config = dict(
    arch='unet',
    model='image diffusion model',
    dataset='photos with spoken descriptions (Open Images, Localized Narratives)',
    train_examples=203450,
    image_size=32,
    grayscale=True,
    horizontal_flip=False,
    conditioning='none',
    objective='edm',
    cond_dim=128,
    norm='groupnorm',
    hidden_act='silu',
    weight_standardization=True,
    widths=[64, 128, 128],
    blocks_per_level=2,
    scale_shift_norm=False,
    attention=True,
    upsampling='pixel_shuffle',
    init='orthogonal',
    residual_init='none',
    optimizer='normuon',
    muon_scale='original',
    learning_rate=0.036,
    momentum=0.95,
    nesterov=True,
    orthogonalizer='newton_schulz_5',
    adamw_lr_other_params=0.0022,
    max_grad_norm=0.5,
    l1_shrink=0.003,
    max_steps=19200,
    batch_size=128,
    epochs=12.1,
    lr_schedule='step',
    warmup_steps=3840,
    weight_decay=0.01,
    adamw_weight_decay_other_params=0.05,
)
Rows from block 7 of a small image diffusion model, named by matrix and row number. Rows with one number belong to one channel. Each number is 50 + 10 x the weight over its row's rms, rounded and kept within 0 to 99. All counts start at 0.
After each channel's rows are labels from the 100 images, of 14976 (inputs lightly noised), where the channel reaches its highest value: "strongest on" is what is common among them. Only what is clearly more common there than usual is listed. The data: photos with spoken descriptions (Open Images, Localized Narratives).
# convs0: first 3x3 conv (model.mid.2.convs.0.weight, 128x128x3x3, standardized in use, each kernel summed), inputs 0-127
# convs1: second 3x3 conv (model.mid.2.convs.1.weight, 128x128x3x3, standardized in use, transposed, each kernel summed), outputs 0-127

convs0.120:44 50 46 54 47 50 43 50 50 45 49 54 20 49 50 51 34 50 57 45 51 53 73 30 53 50 54 50 53 50 63 60 50 50 50 71 50 47 50 50 45 38 52 50 50 06 50 48 21 51 64 50 57 49 50 46 50 42 57 56 54 50 49 52 47 52 47 44 50 48 44 50 07 49 51 55 36 50 66 57 49 48 36 51 43 50 43 56 44 50 45 50 68 58 50 50 50 50 68 49 50 50 50 50 58 40 62 52 80 49 49 53 50 75 48 35 52 49 68 50 60 57 51 58 50 52 50 37
convs1.120:34 35 30 43 53 54 49 45 47 63 61 89 59 54 54 36 55 41 72 35 43 46 55 51 52 74 41 56 51 46 49 53 61 56 51 51 52 33 61 51 48 50 45 38 52 51 44 59 42 55 68 48 56 45 41 36 39 60 66 44 53 48 42 53 55 54 41 51 53 59 58 46 58 46 54 66 32 27 23 49 27 63 40 48 51 49 42 48 47 54 47 40 63 50 55 54 51 54 51 44 46 48 40 43 62 31 56 47 50 58 46 49 53 45 72 51 54 60 56 52 52 77 58 49 45 49 48 53
strongest on: text has "wearing"

convs0.111:49 50 47 61 19 50 50 49 50 61 52 49 76 52 50 50 75 51 60 65 50 52 85 68 48 50 44 50 52 50 52 64 50 50 50 43 50 50 50 50 67 39 51 50 50 34 50 47 58 50 58 50 64 50 50 50 50 66 50 53 47 50 53 49 39 50 51 39 50 50 50 49 09 51 50 67 46 50 59 33 47 57 43 51 51 53 58 51 45 50 47 50 57 50 50 51 50 50 58 50 50 50 50 50 20 61 47 53 42 50 50 54 49 43 50 53 04 50 65 50 58 57 52 43 51 50 50 37
convs1.111:44 43 57 54 41 35 34 39 51 60 46 66 39 59 51 50 39 64 48 45 54 70 60 65 59 22 51 51 53 40 45 47 35 54 71 50 40 29 48 42 47 61 54 50 65 41 48 59 48 69 39 73 57 50 49 54 40 50 43 59 39 43 19 46 42 57 47 44 53 55 57 62 63 53 51 50 29 52 56 49 56 39 50 49 60 49 45 49 52 53 28 58 45 44 46 48 49 55 57 30 53 43 54 39 31 37 48 61 47 40 46 41 51 42 46 69 56 31 64 50 51 52 43 44 46 32 58 52
strongest on: text has "wearing"

convs0.6:51 50 53 40 43 50 49 51 50 39 50 50 59 50 50 50 48 50 44 45 50 46 31 33 47 50 53 50 51 50 46 81 50 50 50 49 50 53 50 50 45 99 47 50 51 42 50 57 37 50 65 51 64 50 50 50 50 63 49 53 50 50 48 50 72 50 50 46 50 49 50 49 55 48 50 43 56 50 36 70 53 53 62 49 55 51 52 51 50 50 46 50 45 50 50 50 50 50 53 50 50 50 50 50 47 47 78 50 51 50 49 47 50 38 50 47 58 51 48 50 57 51 51 60 50 52 50 57
convs1.6:53 54 52 45 49 63 52 50 47 46 41 46 50 47 20 59 54 45 69 60 52 51 74 36 52 47 68 33 77 52 61 49 45 45 29 51 49 59 57 51 56 45 51 46 44 51 45 39 53 52 45 51 41 37 57 35 41 51 43 71 36 46 62 45 64 64 49 58 56 39 76 61 48 40 37 60 43 41 60 52 47 32 51 55 52 65 56 57 65 54 51 47 60 56 41 41 40 52 55 55 51 51 69 58 56 34 32 48 39 50 55 41 45 52 32 30 48 58 40 55 56 49 41 59 43 49 42 27
strongest on: text has "food"

convs0.117:51 50 64 52 38 50 49 52 49 48 50 49 65 59 50 49 42 49 44 17 51 58 67 74 46 57 43 50 43 50 49 46 50 50 50 52 50 51 50 50 30 26 55 50 57 64 51 52 48 50 56 50 72 50 50 50 49 51 52 56 64 49 60 49 40 50 61 42 50 49 41 56 10 51 51 65 49 49 58 76 46 64 38 50 48 57 50 59 49 50 50 49 51 54 49 48 50 50 39 52 50 50 49 50 38 59 49 48 59 51 48 63 50 36 66 31 48 50 55 48 90 47 36 49 21 47 50 59
convs1.117:48 53 64 51 50 52 49 47 42 50 55 39 50 51 48 50 50 50 50 39 49 50 44 63 28 50 22 50 53 51 52 46 47 48 51 50 64 53 46 50 35 54 57 49 38 50 49 60 44 54 48 52 49 43 51 50 52 55 42 48 48 48 67 92 46 47 48 50 49 50 43 54 51 52 57 67 76 56 00 42 41 60 50 47 49 42 50 50 73 40 52 47 50 51 47 49 45 50 50 55 50 44 51 30 55 51 51 50 50 50 51 51 58 35 46 56 50 50 51 50 51 46 28 51 53 44 36 59
strongest on: text has "water"

convs0.109:51 50 50 57 40 50 51 51 51 98 50 51 57 49 50 52 07 50 51 57 50 41 30 44 54 50 48 50 51 51 50 34 50 50 50 58 50 50 50 50 58 99 50 50 53 57 51 50 42 50 38 50 26 50 50 50 50 55 49 55 49 50 48 50 45 50 48 42 50 49 51 50 55 49 50 49 50 50 34 35 49 43 66 49 84 57 50 49 46 49 48 50 68 50 50 50 50 50 65 50 50 50 51 50 49 63 48 50 38 53 50 50 50 22 57 62 49 50 50 49 49 52 49 49 49 50 50 38
convs1.109:50 54 54 41 43 40 72 48 62 54 50 61 55 35 35 42 44 46 45 42 44 47 57 57 57 75 50 48 43 47 47 47 42 49 40 53 88 43 36 49 49 43 51 56 70 49 69 50 58 54 58 48 37 66 59 32 53 56 30 49 67 50 46 48 57 49 80 49 54 49 40 36 49 60 42 47 53 55 61 41 49 48 69 49 66 51 51 64 38 50 33 45 65 49 33 61 40 34 51 53 52 53 54 54 51 55 37 51 49 44 40 48 46 53 58 53 49 49 55 50 54 80 47 51 60 65 49 40
strongest on: text has "food"; text has "plate"

convs0.7:47 51 47 47 46 50 86 47 48 47 51 49 52 52 50 50 50 50 25 53 57 17 63 41 71 50 55 50 22 48 61 67 50 50 50 48 50 52 50 50 46 37 55 55 49 84 51 56 51 50 20 51 59 51 49 50 50 33 49 80 40 50 48 49 63 50 53 48 50 44 45 44 58 49 50 50 50 49 63 17 55 52 35 41 50 57 47 36 51 45 51 51 56 40 50 50 50 50 51 50 50 50 50 50 48 52 54 50 41 54 50 49 48 62 56 47 72 46 50 50 23 54 57 48 49 48 50 52
convs1.7:49 57 48 49 50 49 47 48 54 48 51 50 48 49 47 55 51 52 49 48 55 58 12 49 50 29 50 46 46 51 51 49 30 50 49 50 21 48 00 49 52 50 50 49 50 51 33 52 51 44 54 49 49 50 50 55 67 49 46 38 49 50 35 52 34 48 50 49 52 48 50 48 47 54 37 43 49 42 53 40 49 58 67 54 52 48 52 43 50 65 50 50 45 50 58 49 54 48 50 48 60 53 52 49 49 53 55 60 46 44 71 53 53 54 56 51 48 50 47 52 49 48 54 48 41 49 56 53
strongest on: text has "trees"; text has "sky"

convs0.113:51 50 46 22 53 50 45 49 50 55 50 54 58 50 50 50 93 50 45 64 50 58 48 58 59 50 49 58 53 50 28 66 50 50 50 24 50 50 50 50 49 39 48 47 51 31 50 50 19 50 68 50 41 50 49 50 50 66 48 55 64 50 50 50 66 50 51 46 50 51 46 48 67 47 50 50 47 51 53 54 47 47 51 51 07 61 44 52 61 50 50 52 40 44 50 50 50 50 55 50 50 50 49 50 41 37 55 50 37 58 51 41 54 40 50 86 51 50 40 51 72 44 49 49 50 50 50 63
convs1.113:64 46 52 60 52 62 19 55 47 58 55 62 53 52 63 61 45 30 71 57 53 51 68 65 28 53 49 57 52 64 58 50 60 77 65 56 51 72 64 58 64 56 46 51 54 44 46 44 53 36 46 43 44 72 44 36 53 59 57 64 48 45 69 43 52 49 57 50 51 39 55 60 40 29 44 59 65 50 60 46 39 46 54 52 37 48 51 55 45 47 47 50 68 49 46 48 56 33 55 56 54 36 42 55 60 43 54 55 54 51 45 56 41 47 54 52 53 44 57 41 69 39 24 47 45 49 47 59
strongest on: text has "food"; text has "plate"

convs0.125:51 50 52 46 40 51 50 49 50 73 50 50 59 50 50 50 44 50 43 50 50 26 45 48 50 50 49 50 40 50 56 49 50 50 50 34 50 50 50 50 63 99 57 50 49 53 50 42 45 51 38 50 58 50 50 53 50 66 50 38 51 50 50 50 95 50 50 43 50 50 50 52 60 52 50 53 51 51 59 41 50 57 70 50 25 52 63 50 44 51 47 50 31 50 50 50 50 50 52 50 50 50 48 50 49 65 51 50 59 46 50 48 50 46 50 58 26 50 50 48 45 48 50 47 50 49 50 69
convs1.125:59 44 53 40 46 39 49 62 50 55 43 30 49 55 34 52 37 49 49 48 40 56 35 48 52 51 43 55 57 51 47 53 53 52 37 50 72 47 37 57 43 34 49 53 76 48 61 61 51 58 52 35 35 25 59 17 57 50 37 59 53 48 36 33 57 56 48 50 57 45 67 46 39 28 45 60 46 62 61 35 68 55 55 27 47 43 67 56 46 53 47 43 44 52 34 56 32 36 52 60 44 50 58 53 54 47 39 55 43 55 51 47 42 47 43 53 51 46 39 54 47 71 57 54 39 57 41 38
strongest on: text has "food"; text has "plate"; text has "table"

convs0.63:50 50 49 13 51 49 51 51 51 86 50 50 69 50 50 50 42 50 51 43 50 35 64 57 51 50 47 50 50 50 53 57 50 50 50 70 50 50 50 50 37 40 44 50 51 46 51 61 25 52 16 50 16 50 50 50 50 59 46 53 47 50 50 51 37 50 50 30 50 50 47 50 23 56 50 50 49 50 54 47 50 48 54 51 67 50 51 51 67 51 46 50 48 52 50 51 50 50 62 50 50 50 50 50 48 39 36 50 51 56 50 55 50 41 52 65 49 50 47 50 32 52 50 51 50 50 50 97
convs1.63:24 39 61 58 46 47 38 63 56 43 61 65 41 52 50 47 49 53 42 46 42 39 49 56 85 49 59 53 39 42 49 55 45 61 44 49 55 50 61 64 49 63 46 31 66 56 40 54 57 55 53 36 43 54 47 36 62 47 45 56 52 49 28 66 49 60 70 47 53 48 50 55 45 46 56 59 39 47 52 55 53 56 59 67 45 41 55 54 63 40 46 39 48 47 47 44 52 52 53 41 49 45 40 61 53 71 38 58 32 81 57 54 46 56 56 54 56 41 55 36 51 77 49 64 33 64 51 46
strongest on: text has "food"; text has "plate"

convs0.15:49 50 51 73 88 50 50 50 50 66 50 50 99 50 50 50 19 50 49 52 50 24 24 46 42 50 48 50 52 50 57 51 50 50 50 79 50 50 50 50 48 61 50 50 50 66 50 50 40 50 38 50 41 50 50 50 50 48 50 46 45 50 50 50 47 50 50 59 50 50 49 51 56 47 50 52 54 50 53 72 51 50 47 50 39 42 50 36 48 51 51 50 45 47 50 50 50 50 47 50 50 50 50 50 63 25 48 51 65 51 51 47 50 56 50 45 26 50 57 50 53 52 50 52 50 52 50 71
convs1.15:20 56 42 34 36 48 60 48 58 69 50 44 44 37 45 51 41 36 46 36 32 74 50 55 46 48 45 48 57 48 35 57 60 51 41 46 55 44 63 46 42 57 48 64 48 50 67 36 53 48 46 59 41 39 45 45 22 47 50 56 46 52 40 44 53 63 59 33 50 62 58 46 48 47 67 57 65 50 41 46 50 60 33 52 33 47 50 44 36 42 45 57 40 39 61 50 35 57 57 49 50 57 61 62 50 46 23 45 28 54 41 45 50 36 35 56 47 43 54 39 47 62 66 62 63 48 51 51
strongest on: text has "food"

convs0.28:52 50 50 16 37 51 50 50 50 50 50 52 68 50 50 50 51 50 49 46 50 46 42 53 52 50 51 50 52 50 44 46 50 50 50 39 50 50 50 50 50 99 51 50 50 50 50 50 39 50 57 50 43 50 50 50 50 45 49 41 50 50 50 50 67 50 49 50 50 50 54 50 53 50 50 49 47 51 50 50 53 55 78 51 29 62 51 52 46 50 50 50 47 50 50 51 50 50 60 50 50 50 50 50 50 45 52 49 48 51 50 43 50 41 50 45 27 50 47 50 42 50 50 51 50 50 50 32
convs1.28:62 52 52 30 52 53 67 58 41 44 50 53 50 45 40 42 37 45 49 58 38 44 42 48 55 54 46 51 55 51 51 49 47 62 30 53 72 45 45 53 67 53 32 51 60 56 61 43 46 50 52 41 41 36 68 28 55 47 34 49 49 48 36 47 62 56 55 50 53 42 64 28 36 40 18 56 51 44 56 45 55 53 51 47 54 48 65 45 65 49 50 43 45 51 20 61 41 30 47 57 53 26 58 63 64 41 32 57 51 45 51 44 62 57 39 63 61 49 45 55 57 57 44 54 47 64 53 52
strongest on: text has "food"; text has "plate"