config.toml
dataset = "photos with spoken descriptions (Open Images, Localized Narratives)"
image_size = 32
grayscale = true
horizontal_flip = false
objective = "edm"
cond_dim = 128
activation = "silu"
blocks_per_level = 2
upsampling = "pixel_shuffle"
optimizer = "normuon"
momentum = 0.95
l1_shrink = 0.003
batch_size = 128
lr_schedule = "step"
weight_decay = 0.01
Rows from block 9 of a small image diffusion model, named by matrix and row number. Rows with one number belong to one channel. Each number is 500 + 25 x the weight over its row's rms, rounded and kept within 0 to 999. All counts start at 0. Numbers have three digits each.
After each channel's rows are labels from the 100 images, of 14976 (inputs lightly noised), where the channel reaches its highest value: "responds to" is what is common among them. Only what is clearly more common there than usual is listed. The data: photos with spoken descriptions (Open Images, Localized Narratives).
# convs0: first 3x3 conv (model.decb.0.1.convs.0.weight, 128x128x3x3, standardized in use, each kernel summed), inputs 0-127
# convs1: second 3x3 conv (model.decb.0.1.convs.1.weight, 128x128x3x3, standardized in use, transposed, each kernel summed), outputs 0-127

convs0.38:494497477503492511503498514501521493499514508535550504507520500474491500508519503492502516519500508499501502480527506520468506495507495524503501496454480643476512479491486497497488507472499500491493503509549503499470497477542496516500435457500497489493500512499489503502502485488496502485507529486497506478503515515480502507509660491502505525501493506506498489502487498500529507495497
convs1.38:529518469495543506439485437507480479522492510520467518455451546501521501514489506514507529524511516501527488522487505494448480496510531509495523511465474469495540523491471488484488505518470522481492505508488468509481516512498481543520502478487501462517512475497479492478580486470500476528483433521512479522485495437510531485456461500539511499491494490496514519501536482527476465523515
responds to: text has "wall"; text has "wearing"; text has "woman"; text has "man"

convs0.82:501549469500521503508460444512501522505453521480470557526497492515468486467529499498517501507494499520507500487558484495466494504500587502479492495526503532498499480512470487478517485489500500529521512505478486491455498551477501553504513445488496496510500450504495541502507484550499467552502519501474501487499462479472495482517501507476495473502509484519497468516461427502479493517531
convs1.82:462511480544486483563517515500496510513477485507535476490488485480441522503546482492528521537502505484486462501551507501485480502506539507497564506503485429516438518485501504515500471484506536494481508508492523472532484471491510489542550515509505525541503509500500488511531499534498527537465491522491511513501503487522505469469499497453524509469584507480515499459502512517490515506501
responds to: text has "building"

convs0.21:519508480494533480518488493579502494536468524510498514486487523495512499503513499490510502549484500489505482476464510514487513431501563493472552519494500501510505495534492480493510492492517500526493505502486467499474499633533496521500505412499499498512500495509514490497486502527507523485529512491501490491502506476485500504501512514566485504453494486462505496500498487505488482459482
convs1.21:538457470519561513491500497533501509484506482475479504506474482506531501493487499496525503497473436485502497479481504493443507558508505493564495500477504493494481506471503498493509523532506478485416492469464520484509505483477495499476495518476496504484502516495507515466512503545514540492503455500460508500549503498461505500507495512392509508494493527530521526501518498513488449494496
responds to: text has "building"

convs0.99:486502435495489497498505499507439546499523507523563455518490451497450499497472496502517496522501508499490502506522510495537527529506461538489457506457503481500534489492503471461517503492503500477493505501492485497494503524508491541500489476570506501502500458516518458502502539481501472526484507508519512552500513503501530527493554509499570496507510414503511477501473514510508484497533
convs1.99:495508458471499497437511526501502499463539423491514502468459560525497448531493506488487521504507499515517489496519480544507485476510479506507474527505519515516468525513518478495536498525486512484505520492493452475506501522492478489522461437506509582489515477493530505498502511489510509510495534525509514514464496430474516519509529490485503484461519513513523497486435485513517470494496
responds to: text has "wall"; text has "holding"

convs0.64:514496571500520499514483510492493480509473499480503497516470534498518497507481501515504486492499493499507500501507432492506503492514469495452487494512506487512502493485494518512513580450491500513492500500493501501502502538468500502500468467506497499508500499500471491497483521488479501457456503496492498511501477535499499514499581381500588520524505427505522497500497510500492500525511
convs1.64:504513512542517502531485502514498507526526513529509545515502518532524518523519509500504499510544527484503445502496499535484513509493496507510469500518516501447519499461505504455472491544527492493487509505532509562507501503521495479498514500540500502532464488506511516517520525489498494470540549506463477607522530451438509475504477501560458513510497509509513530534492498475504505505505
responds to: text has "wall"; text has "sitting"; text has "man"; text has "woman"

convs0.9:517496531500518464486502476471490484500513494497510496502496471498468509572513499491503505475505518499464507510498471506538506484504496505538514469470512474507513497469480441466506533497516500485451499508478429516474499457491502499500510525483510500477501511505504464504513529525494491509477525498525501525500583504497505492496636515512499531500507537487503499503525508500486449497506
convs1.9:513493512516506506476485517528491479482489502537511497527436533531554456487525497501495478499562501494488484481519504489491477527487505499468451496499499533487459528507499498506556455608508521496496523519455537535486504505514492511453467483518519513541509520510520510507482506482496519498523459510480504479499522501539483507557497529541485492481499484499471514483459495478502486501511
responds to: text has "wall"; text has "holding"; text has "man"

convs0.50:488547475508508513501503522514479492504462504505520536485501489502467507492525504485513497468500504518506522504422522502555533491502481519498523489509507475491471486522488508575498465490510500491514480497500497503505492499456501568500481461494500500452501498507494503500530475512482441529495498526509507514502500429488488458507601494511473483479485491487493473519518458500486460505550
convs1.50:504471513513498530580529504500515533495500483492499494496528473501492496496532505493491501504496491505485506475493501500484504506493501503506500490499497473499496496513504507508508504504501497497504489440520493505509483503500515499508503518499477502516469499499530519514495494504500689510496488481500506465499497512519484480487488496456497500603497538500525503498498520508496512484500
responds to: text has "standing"; text has "wall"; text has "holding"

convs0.51:512510469506475505501538545504520482494492486488502482504560524529458502545449499509496488495500517511505514499455494493553500506488492468500529492485514479517500518488469454508498512478509500516474469498527522500544489511502495501498462498478503500495499533500474498500503478493500507518512524496504499521502519455523485478507657505497495524463488482482507530506493548501472459490499
convs1.51:492487518502502503514498547525501549512491523512502498508486485505518491480550540454510500532493516488477507512486506506462503529475510491494504443475517491478477501493499498490475456498496509516511498526494438485502517506452489530432500529488495462524543498500487524536572507514500497499504508507496501480523509551502478503507441559476532473495488516554527516433511493520495532506544
responds to: text has "holding"; text has "standing"; text has "wall"; text has "man"

convs0.1:520493385496465509502508499510523504481553495517500482500456498528508500491464506505583529519499506499500506514483532497475500542501483504384512489488494517452502498495470521486499510482489500506516491501505502500517508486500500442500485528514499499498500498500499522499505504532498524488531492496486503502501458511522516472511511505486531492500506403509492472505517510502514502509497
convs1.1:486516594502517478456508481479466481524511500510481482497490494536500513495504483528487516404485500494474529495551490515557494444512473503471487535495493535518471467485462567474491497481493500542497491506511490501471501504512481507506488500500492516476473455498488482488523495488499512489483505460522491511498517524510524482476530458473468500481476441508481528488498471477479521494518
responds to: text has "sky"

convs0.8:492494477500481504501507515502496537495487486525500498513496535516492541521505503479450511447503507499500505510464533506556504471505456518544491503502530491503467504493490496461500457540503500490495475499514510533519521423500502507500515479492495505498501466497488481502535485518478519524456505497497490510500497479503506505488651497497536486494483507506463512525489527503507460490538
convs1.8:500361503502502500505495495495503497498468494526545459500501480496501491527501450504501535502511432471501493511504566498506545485505492501499500489494485501514501484500501500492598546505490500499488520492501499500500499499535498512491499498437504515518480501500507532501436500532498500489499512511498497503498502498446499490494499497501517501505501511497513501500476501527491500575478
responds to: text has "holding"; text has "wall"; text has "man"; text has "woman"

convs0.121:506495449500492502501462505492488570485469496510544462541528499497478499495470500478491523536502473500495503522493500491493501471491478496497521507479491495495514488548484507490491506485513500510491495504509510519495512524650500501507506483495517498517501500509471495521500522495483502498480528496479501516502500516495521508498525452497514458517503418501503498511470554501531468506568
convs1.121:585501480457519483476511495528513480460488501469489562470516476446505484477502515488496467489517498450513531519522499459462486515507457510531507495520452493475481515503530522536505541563531514500493516484512480489501508498505493487530509520484475499483513500503486572476484466517501503482482533523492467468501465491455507474499489502508510477499448500547511496495538468493509492511516
responds to: text has "wearing"

convs0.39:476505461499485506512503500512508528504462550508518479551520469523459513511550501507503502485510512504500499491414488497522502518493474497443493494512506510516498496495482458495526492544498500497511500501492509514514500445487504505500516472557506519518500503510491468507508516505473473508498532503503501556500501450491484500464594460447578503489497456493512467491485505500490479515509
convs1.39:455501494519462498502486514477495505495501423479523521503510512570479465516523523482479493501538471480538516520513503531479486463504494469474448484539533529517470467452536508506516499531508558483479496533508473492489532511514512522502503485464492502495444505502506495507524492505508557479475544470492467518485503467451473521525507452473542492496527516525495492487485483494490502484495
responds to: text has "wall"; text has "standing"; text has "sitting"; text has "holding"