A small image diffusion model, trained from scratch.
Model: 3.77M parameters, 32-pixel images, arch unet, widths [64, 128, 128].
Training: normuon at rate 0.036, 19200 steps, batches of 128.
Data: trained on photos with spoken descriptions (Open Images, Localized Narratives), 12.1 epochs.
Rows from block 8 of a small image diffusion model, named by matrix and row number. Each number is 128 + 24 x the weight over its row's rms, rounded and kept within 0 to 255. All counts start at 0. Numbers have three digits each. After the name is the row's rms in percent of the matrix's.
After each channel's rows are labels from the 100 images, of 14976 (inputs lightly noised), where the channel reaches its highest value: "place" is the part of the image that holds the peak. Only what is clearly more common there than usual is listed. The data: photos with spoken descriptions (Open Images, Localized Narratives). In brackets: how many of the 100.
# convs0: first 3x3 conv (model.decb.0.0.convs.0.weight, 128x256x3x3, standardized in use, each kernel summed), inputs 172-255

convs0.32 105:114128160150093103149107121125072126144142092128134133126141128128165100129128153112140171155172134128128187128077090127087123125116125128128128130147128122128128128131126140082140181157129119162128129101101133125132099128153104117134128146102196093139
place: top left (97)

convs0.122 105:163128133167130160125123127127110121108130092128160087129148128128108118126128166119125134128085107128128109129140110145153126135121138128129128128131128100128128128041138133144144141151062138142128128145116132159132099128154124093128107115112120124126
place: top right (73)

convs0.10 107:000128096095121110125110126134081142102131102128065127193126128128136106128128154139121098102127126128128127128111128107184171136076136128128128138123128103128128128075128187123118143183006139129128128073132136120142127128086133119132129078101144119159
place: middle right (30); middle left (29)

convs0.22 074:131128192119127122133120115121104109122051213128112133255117128128204131128128168116130146105127099128128124128093115096121147109154148128128128127156128130128128128120126123159181131080137106136128129113108112181152119128164078159142115159145104170146
place: bottom right (38); bottom centre (30)

convs0.7 086:101128102061110183125123150107161132126163134128182099127132128128134122128128125132123162190123113128128128128141112073111098067183131128129128079118128026128128128031128186070145185111081108138128128087122158088131082128140121115121129147112102108133
place: top right (32)

convs0.52 118:133128083000106076147133109138124138098134157128125101128123128128134159123128123105128124136116123128128110128141099090100089121124147128128128093160128106128128128119128146157193101099153115132128128060159129117117123128113121103123126189255109133104
place: bottom left (26)

convs0.58 086:129128128124156150123144174127112144099108182128143132149112128128113079117128084115000144099195139127127129128087139109135037139059127128128128162109128161128128128162122159151121125153118092108128125053157130100075159128134136137128112115125074138141
place: top right (55)

convs0.0 097:000128067090130121133126105128123127127130106128134150213133128128134122123128129198110089128135120128128143128133145139154190126123119128128128131125128099128128128049131173166153116138115143114128128077127126103218150128068145081130122170110115126132
place: top left (87)

convs0.97 128:161128163166139126126106126123132130140154119128178136105119128128135046101128137146134121103000033128128170128139144127127128136036126128128128121135128139128128128166128123120115131129107103146128128151122128135136129128136151163127133115127159131137
place: bottom centre (55)

convs0.24 117:247128089125162090180113130131137126109135125128127123168123128128137137140128158134129126114127142128128117128085104095132131146098125128130128103120128147128128128149130119134132115140214150151128128000110153132134123128071116123141124205172106126127
place: top right (27)

convs0.13 107:137128104047146126136135139142146129183113233128180130129207128128128153127128126116143105097100133128128157128135094122000091125129138128128128097131128117128128128095151120127130106133124129123128128109128130142126101128109184137130132118189126149128
place: middle right (31); middle left (29)

convs0.45 123:124128127083083109133133125124106131124157087128050142124127128128162139143128115128129096134129127128129072128255120130160113113083099128128128159129128247128128128177125000118109140123144125130128129121113120116118144128126125154127130118097124118128
place: middle left (38)

convs0.67 083:189128137145126094100101119121141110050061097128081109094118128128125141123128120133174135140148072128128139128104244109173140109083126128128128120131128162128128128125120127114125113129110117120128128163098133129087197128202127080138136174155135076131
place: top right (35); bottom left (30)

convs0.12 153:152128120148130133124128126127116128123129128128104133130127128128140124125128142122128122150111094128128109128135124114136131120145128128128128114133128094128128128130128120131125127126083127132128128131116125127126130128163121151128117137132137121129
place: middle left (52); middle right (48)

convs0.56 116:130128132145134133128125125126018122107128150128129121167159128128154056127128236160130130181105115128130070128135119117086123122170122128128128092091128101128128128076128160128131080115161086142128128137129124127164005128151122100126124255134137130127
place: top centre (37)

convs0.119 089:139128089101126068139101135130131115163109141128132115131143128128130141095128124157174094153109100128127102128121103103107126125152107128128128175133128113128128128141126000138145114120137126125128129093113126105136066128119119050131107141103235129129
place: centre (50)

convs0.16 113:106128117091123117124138124136132140129137229128086090117132128128157121128128111145080103150139110128128148128160131140174149124136127129128128135153128126128128128181128069117113136159119136137128129105123122113153123129114150190127098093147105099124
place: top left (84)

convs0.40 108:133128119107126115130132132130119128090013111128147130133147128128157138131128162122124000024109130128128124128149153111156116151152117128128128164126128150128128128126134105138139103129138129129128127136128130134138133128135110158122129131120135135130
place: top centre (38)

convs0.127 106:072128097160100151141139121126117110121107166128127106117127128128136115144128140125139121113131109128131159128137052127135156134108127128128128125100128119128128128105128117154150127143129120102128129109127128159128119127100124137121130130120142129142
place: centre (60)

convs0.80 109:142131118122122090124152124126102103129059172128137238102102128128114109123128169046136111111134159128128157128162072188098119169159107128128128087166128192128128128089103184053126039146198118154128113160174084140178141127103121171128133184180099127112
place: middle right (36)

convs0.25 097:030128157109066140115137128129091142118113200128106178121131128128168079121128132117142172109138104130129126128168113198090061129028130128128128088127128080128128128141132098162142118152118119140128128144121115124140160128113157149128140119000163130106
place: bottom left (60); top left (28)

convs0.27 125:085128158072083164127088175128081132126128130128116097126117128128104146126128048128128120152131111128128126128145107129142117143155111128128128134138128106128128128115128126107126111130173137114128132148127124103072136128255109126130130095074120106115
place: top left (25)

convs0.62 089:117128169145163097142113126138103144109106106128104029092166128128065129129128143162121152127190153128128143128124098128118144126080130128128128142137128123128128128099128102081140125143100148124128127097113150146144122127134134114125143121152120098143
place: bottom left (32)

convs0.109 096:120128150151117168128133124132114128126159124128145151123127128128106142135128128115102135103098129128128104128174134114134132126137125128128128131163128087128128128134128141085112153111107144141128128115129151126122098128138080190132120124124130123135
place: top right (37)

convs0.57 090:097128143100125133146133129128094156117108129128118102163114128128139097124128134132115106170128123128128096128100139168176151115086129128128128170117128145128128128124125125071146094123082138103128128110139129138070153128158144076129111105128140143138
place: middle right (38); middle left (34)

convs0.41 087:247128108044120083128120120129091131175114142128141159198148128128129105128128164127100101162140118128128141128145115134143064118102121128129128068141128086128128128086123134135124109152116131127128128104106130116055104128059123113113133187118154178124
place: centre (36)

convs0.85 085:066128126159091177128155131126132104131076082128094060152112128128211135143128137132170062178101111128128104128112084135147076127108117128129128086142128085128128128133128132146109110086131101129128130068124110132148093128196090106137093138178147178137
place: bottom centre (32); bottom right (26)

convs0.48 114:123128135148117167136130134128127163137143118128067148154123128128100128106128127149063107180102134128129141128139202132121177132151127128135128088134128111128128128110127031088121141118096127135128128150125130095128128129127108056138054188129086136130
place: bottom right (38); bottom left (32)

convs0.31 078:059128179164192118134116123128214123156106117128098085135099128128146064129128108112130116148104127128128088128148161096194107115169121128128128114106128062128128128111128144149142155101033124107128128044123161139126118127089148128128137153066135111139
place: top centre (41)

convs0.50 084:093128111062099208128132174134081126145085186128060130056141128128116102134128188146105149139142133128128110128146121151104182194088119128127128134149128102128128128068134097127127155197220129143128124057125129159183107128116149115136136173107160118111
place: bottom left (35); bottom right (29)

convs0.110 074:148128080104158152118144103129152126132220166128116174197124128128168178129128123076123161178137137128128130128136171076196146127134128128128128095153128067128128128140128134103131118149131129130128128138105136134135161128155086123136125152140116152139
place: bottom centre (32)

convs0.120 107:128128118147126120134141126120146131128134126129113108115117128128116149128128096126114142131085102128128127128139155108119103107117128128127128127130128157128128128143126109123127137131136127134128128133126129120109132128133166000121138127122124118125
place: top right (56)

convs0.59 094:096128117115130235126145131127088147116129204128121136119122128128117045115128099052078127125185135128128105128132169135101084156006133128128128129129128143128128128130129160140128113130131125119128127015141130123031136128112117136128126095089125156144
place: top right (73)

convs0.47 097:095128129027100094113148112134098111145114121128095124109127128128141162133128138129138108127009119128129124128116049156108161115173127129128128142125128196128128128116129138137089133136166115117128128098095109140129163125122122182116109091100147122115
place: top centre (48); centre (36)

convs0.55 090:000128116140129118122109122128103138088174142128081113117121128128109134138128118195107147096149125128128120128094126162160121139052126128128128135172128123128128128118126133126102131147117139118128128100130148147159182128120113138131140133006148139184
place: top centre (37)

convs0.75 087:053128097127134173123127134123134131112141167128100069190122128128150108128128201093095247192169125128128133128128116146147112124096130128128128151075128134128128128121129125118144102148097124132128139154147121130141123128152052129135125084088132136111
place: bottom centre (36)

convs0.42 082:094128132111135126120156120128131175126106167128152125121128128128094124128128132099031124070177133128127131128125140181139138133126137128129128128163128126128128128087129116076152132132103100145128128126111122135113173131179181116133128088082147140122
place: top left (38); bottom left (28)

convs0.99 090:051128121131140197126115124128101141100181126128143129120121128128171090127128110095109091154104113128128141128136224151062123127101150128128128137138128125128128128142121111123094145116125173128128136062138066109134153128111166162125160110057108127130
place: bottom left (57); bottom centre (40)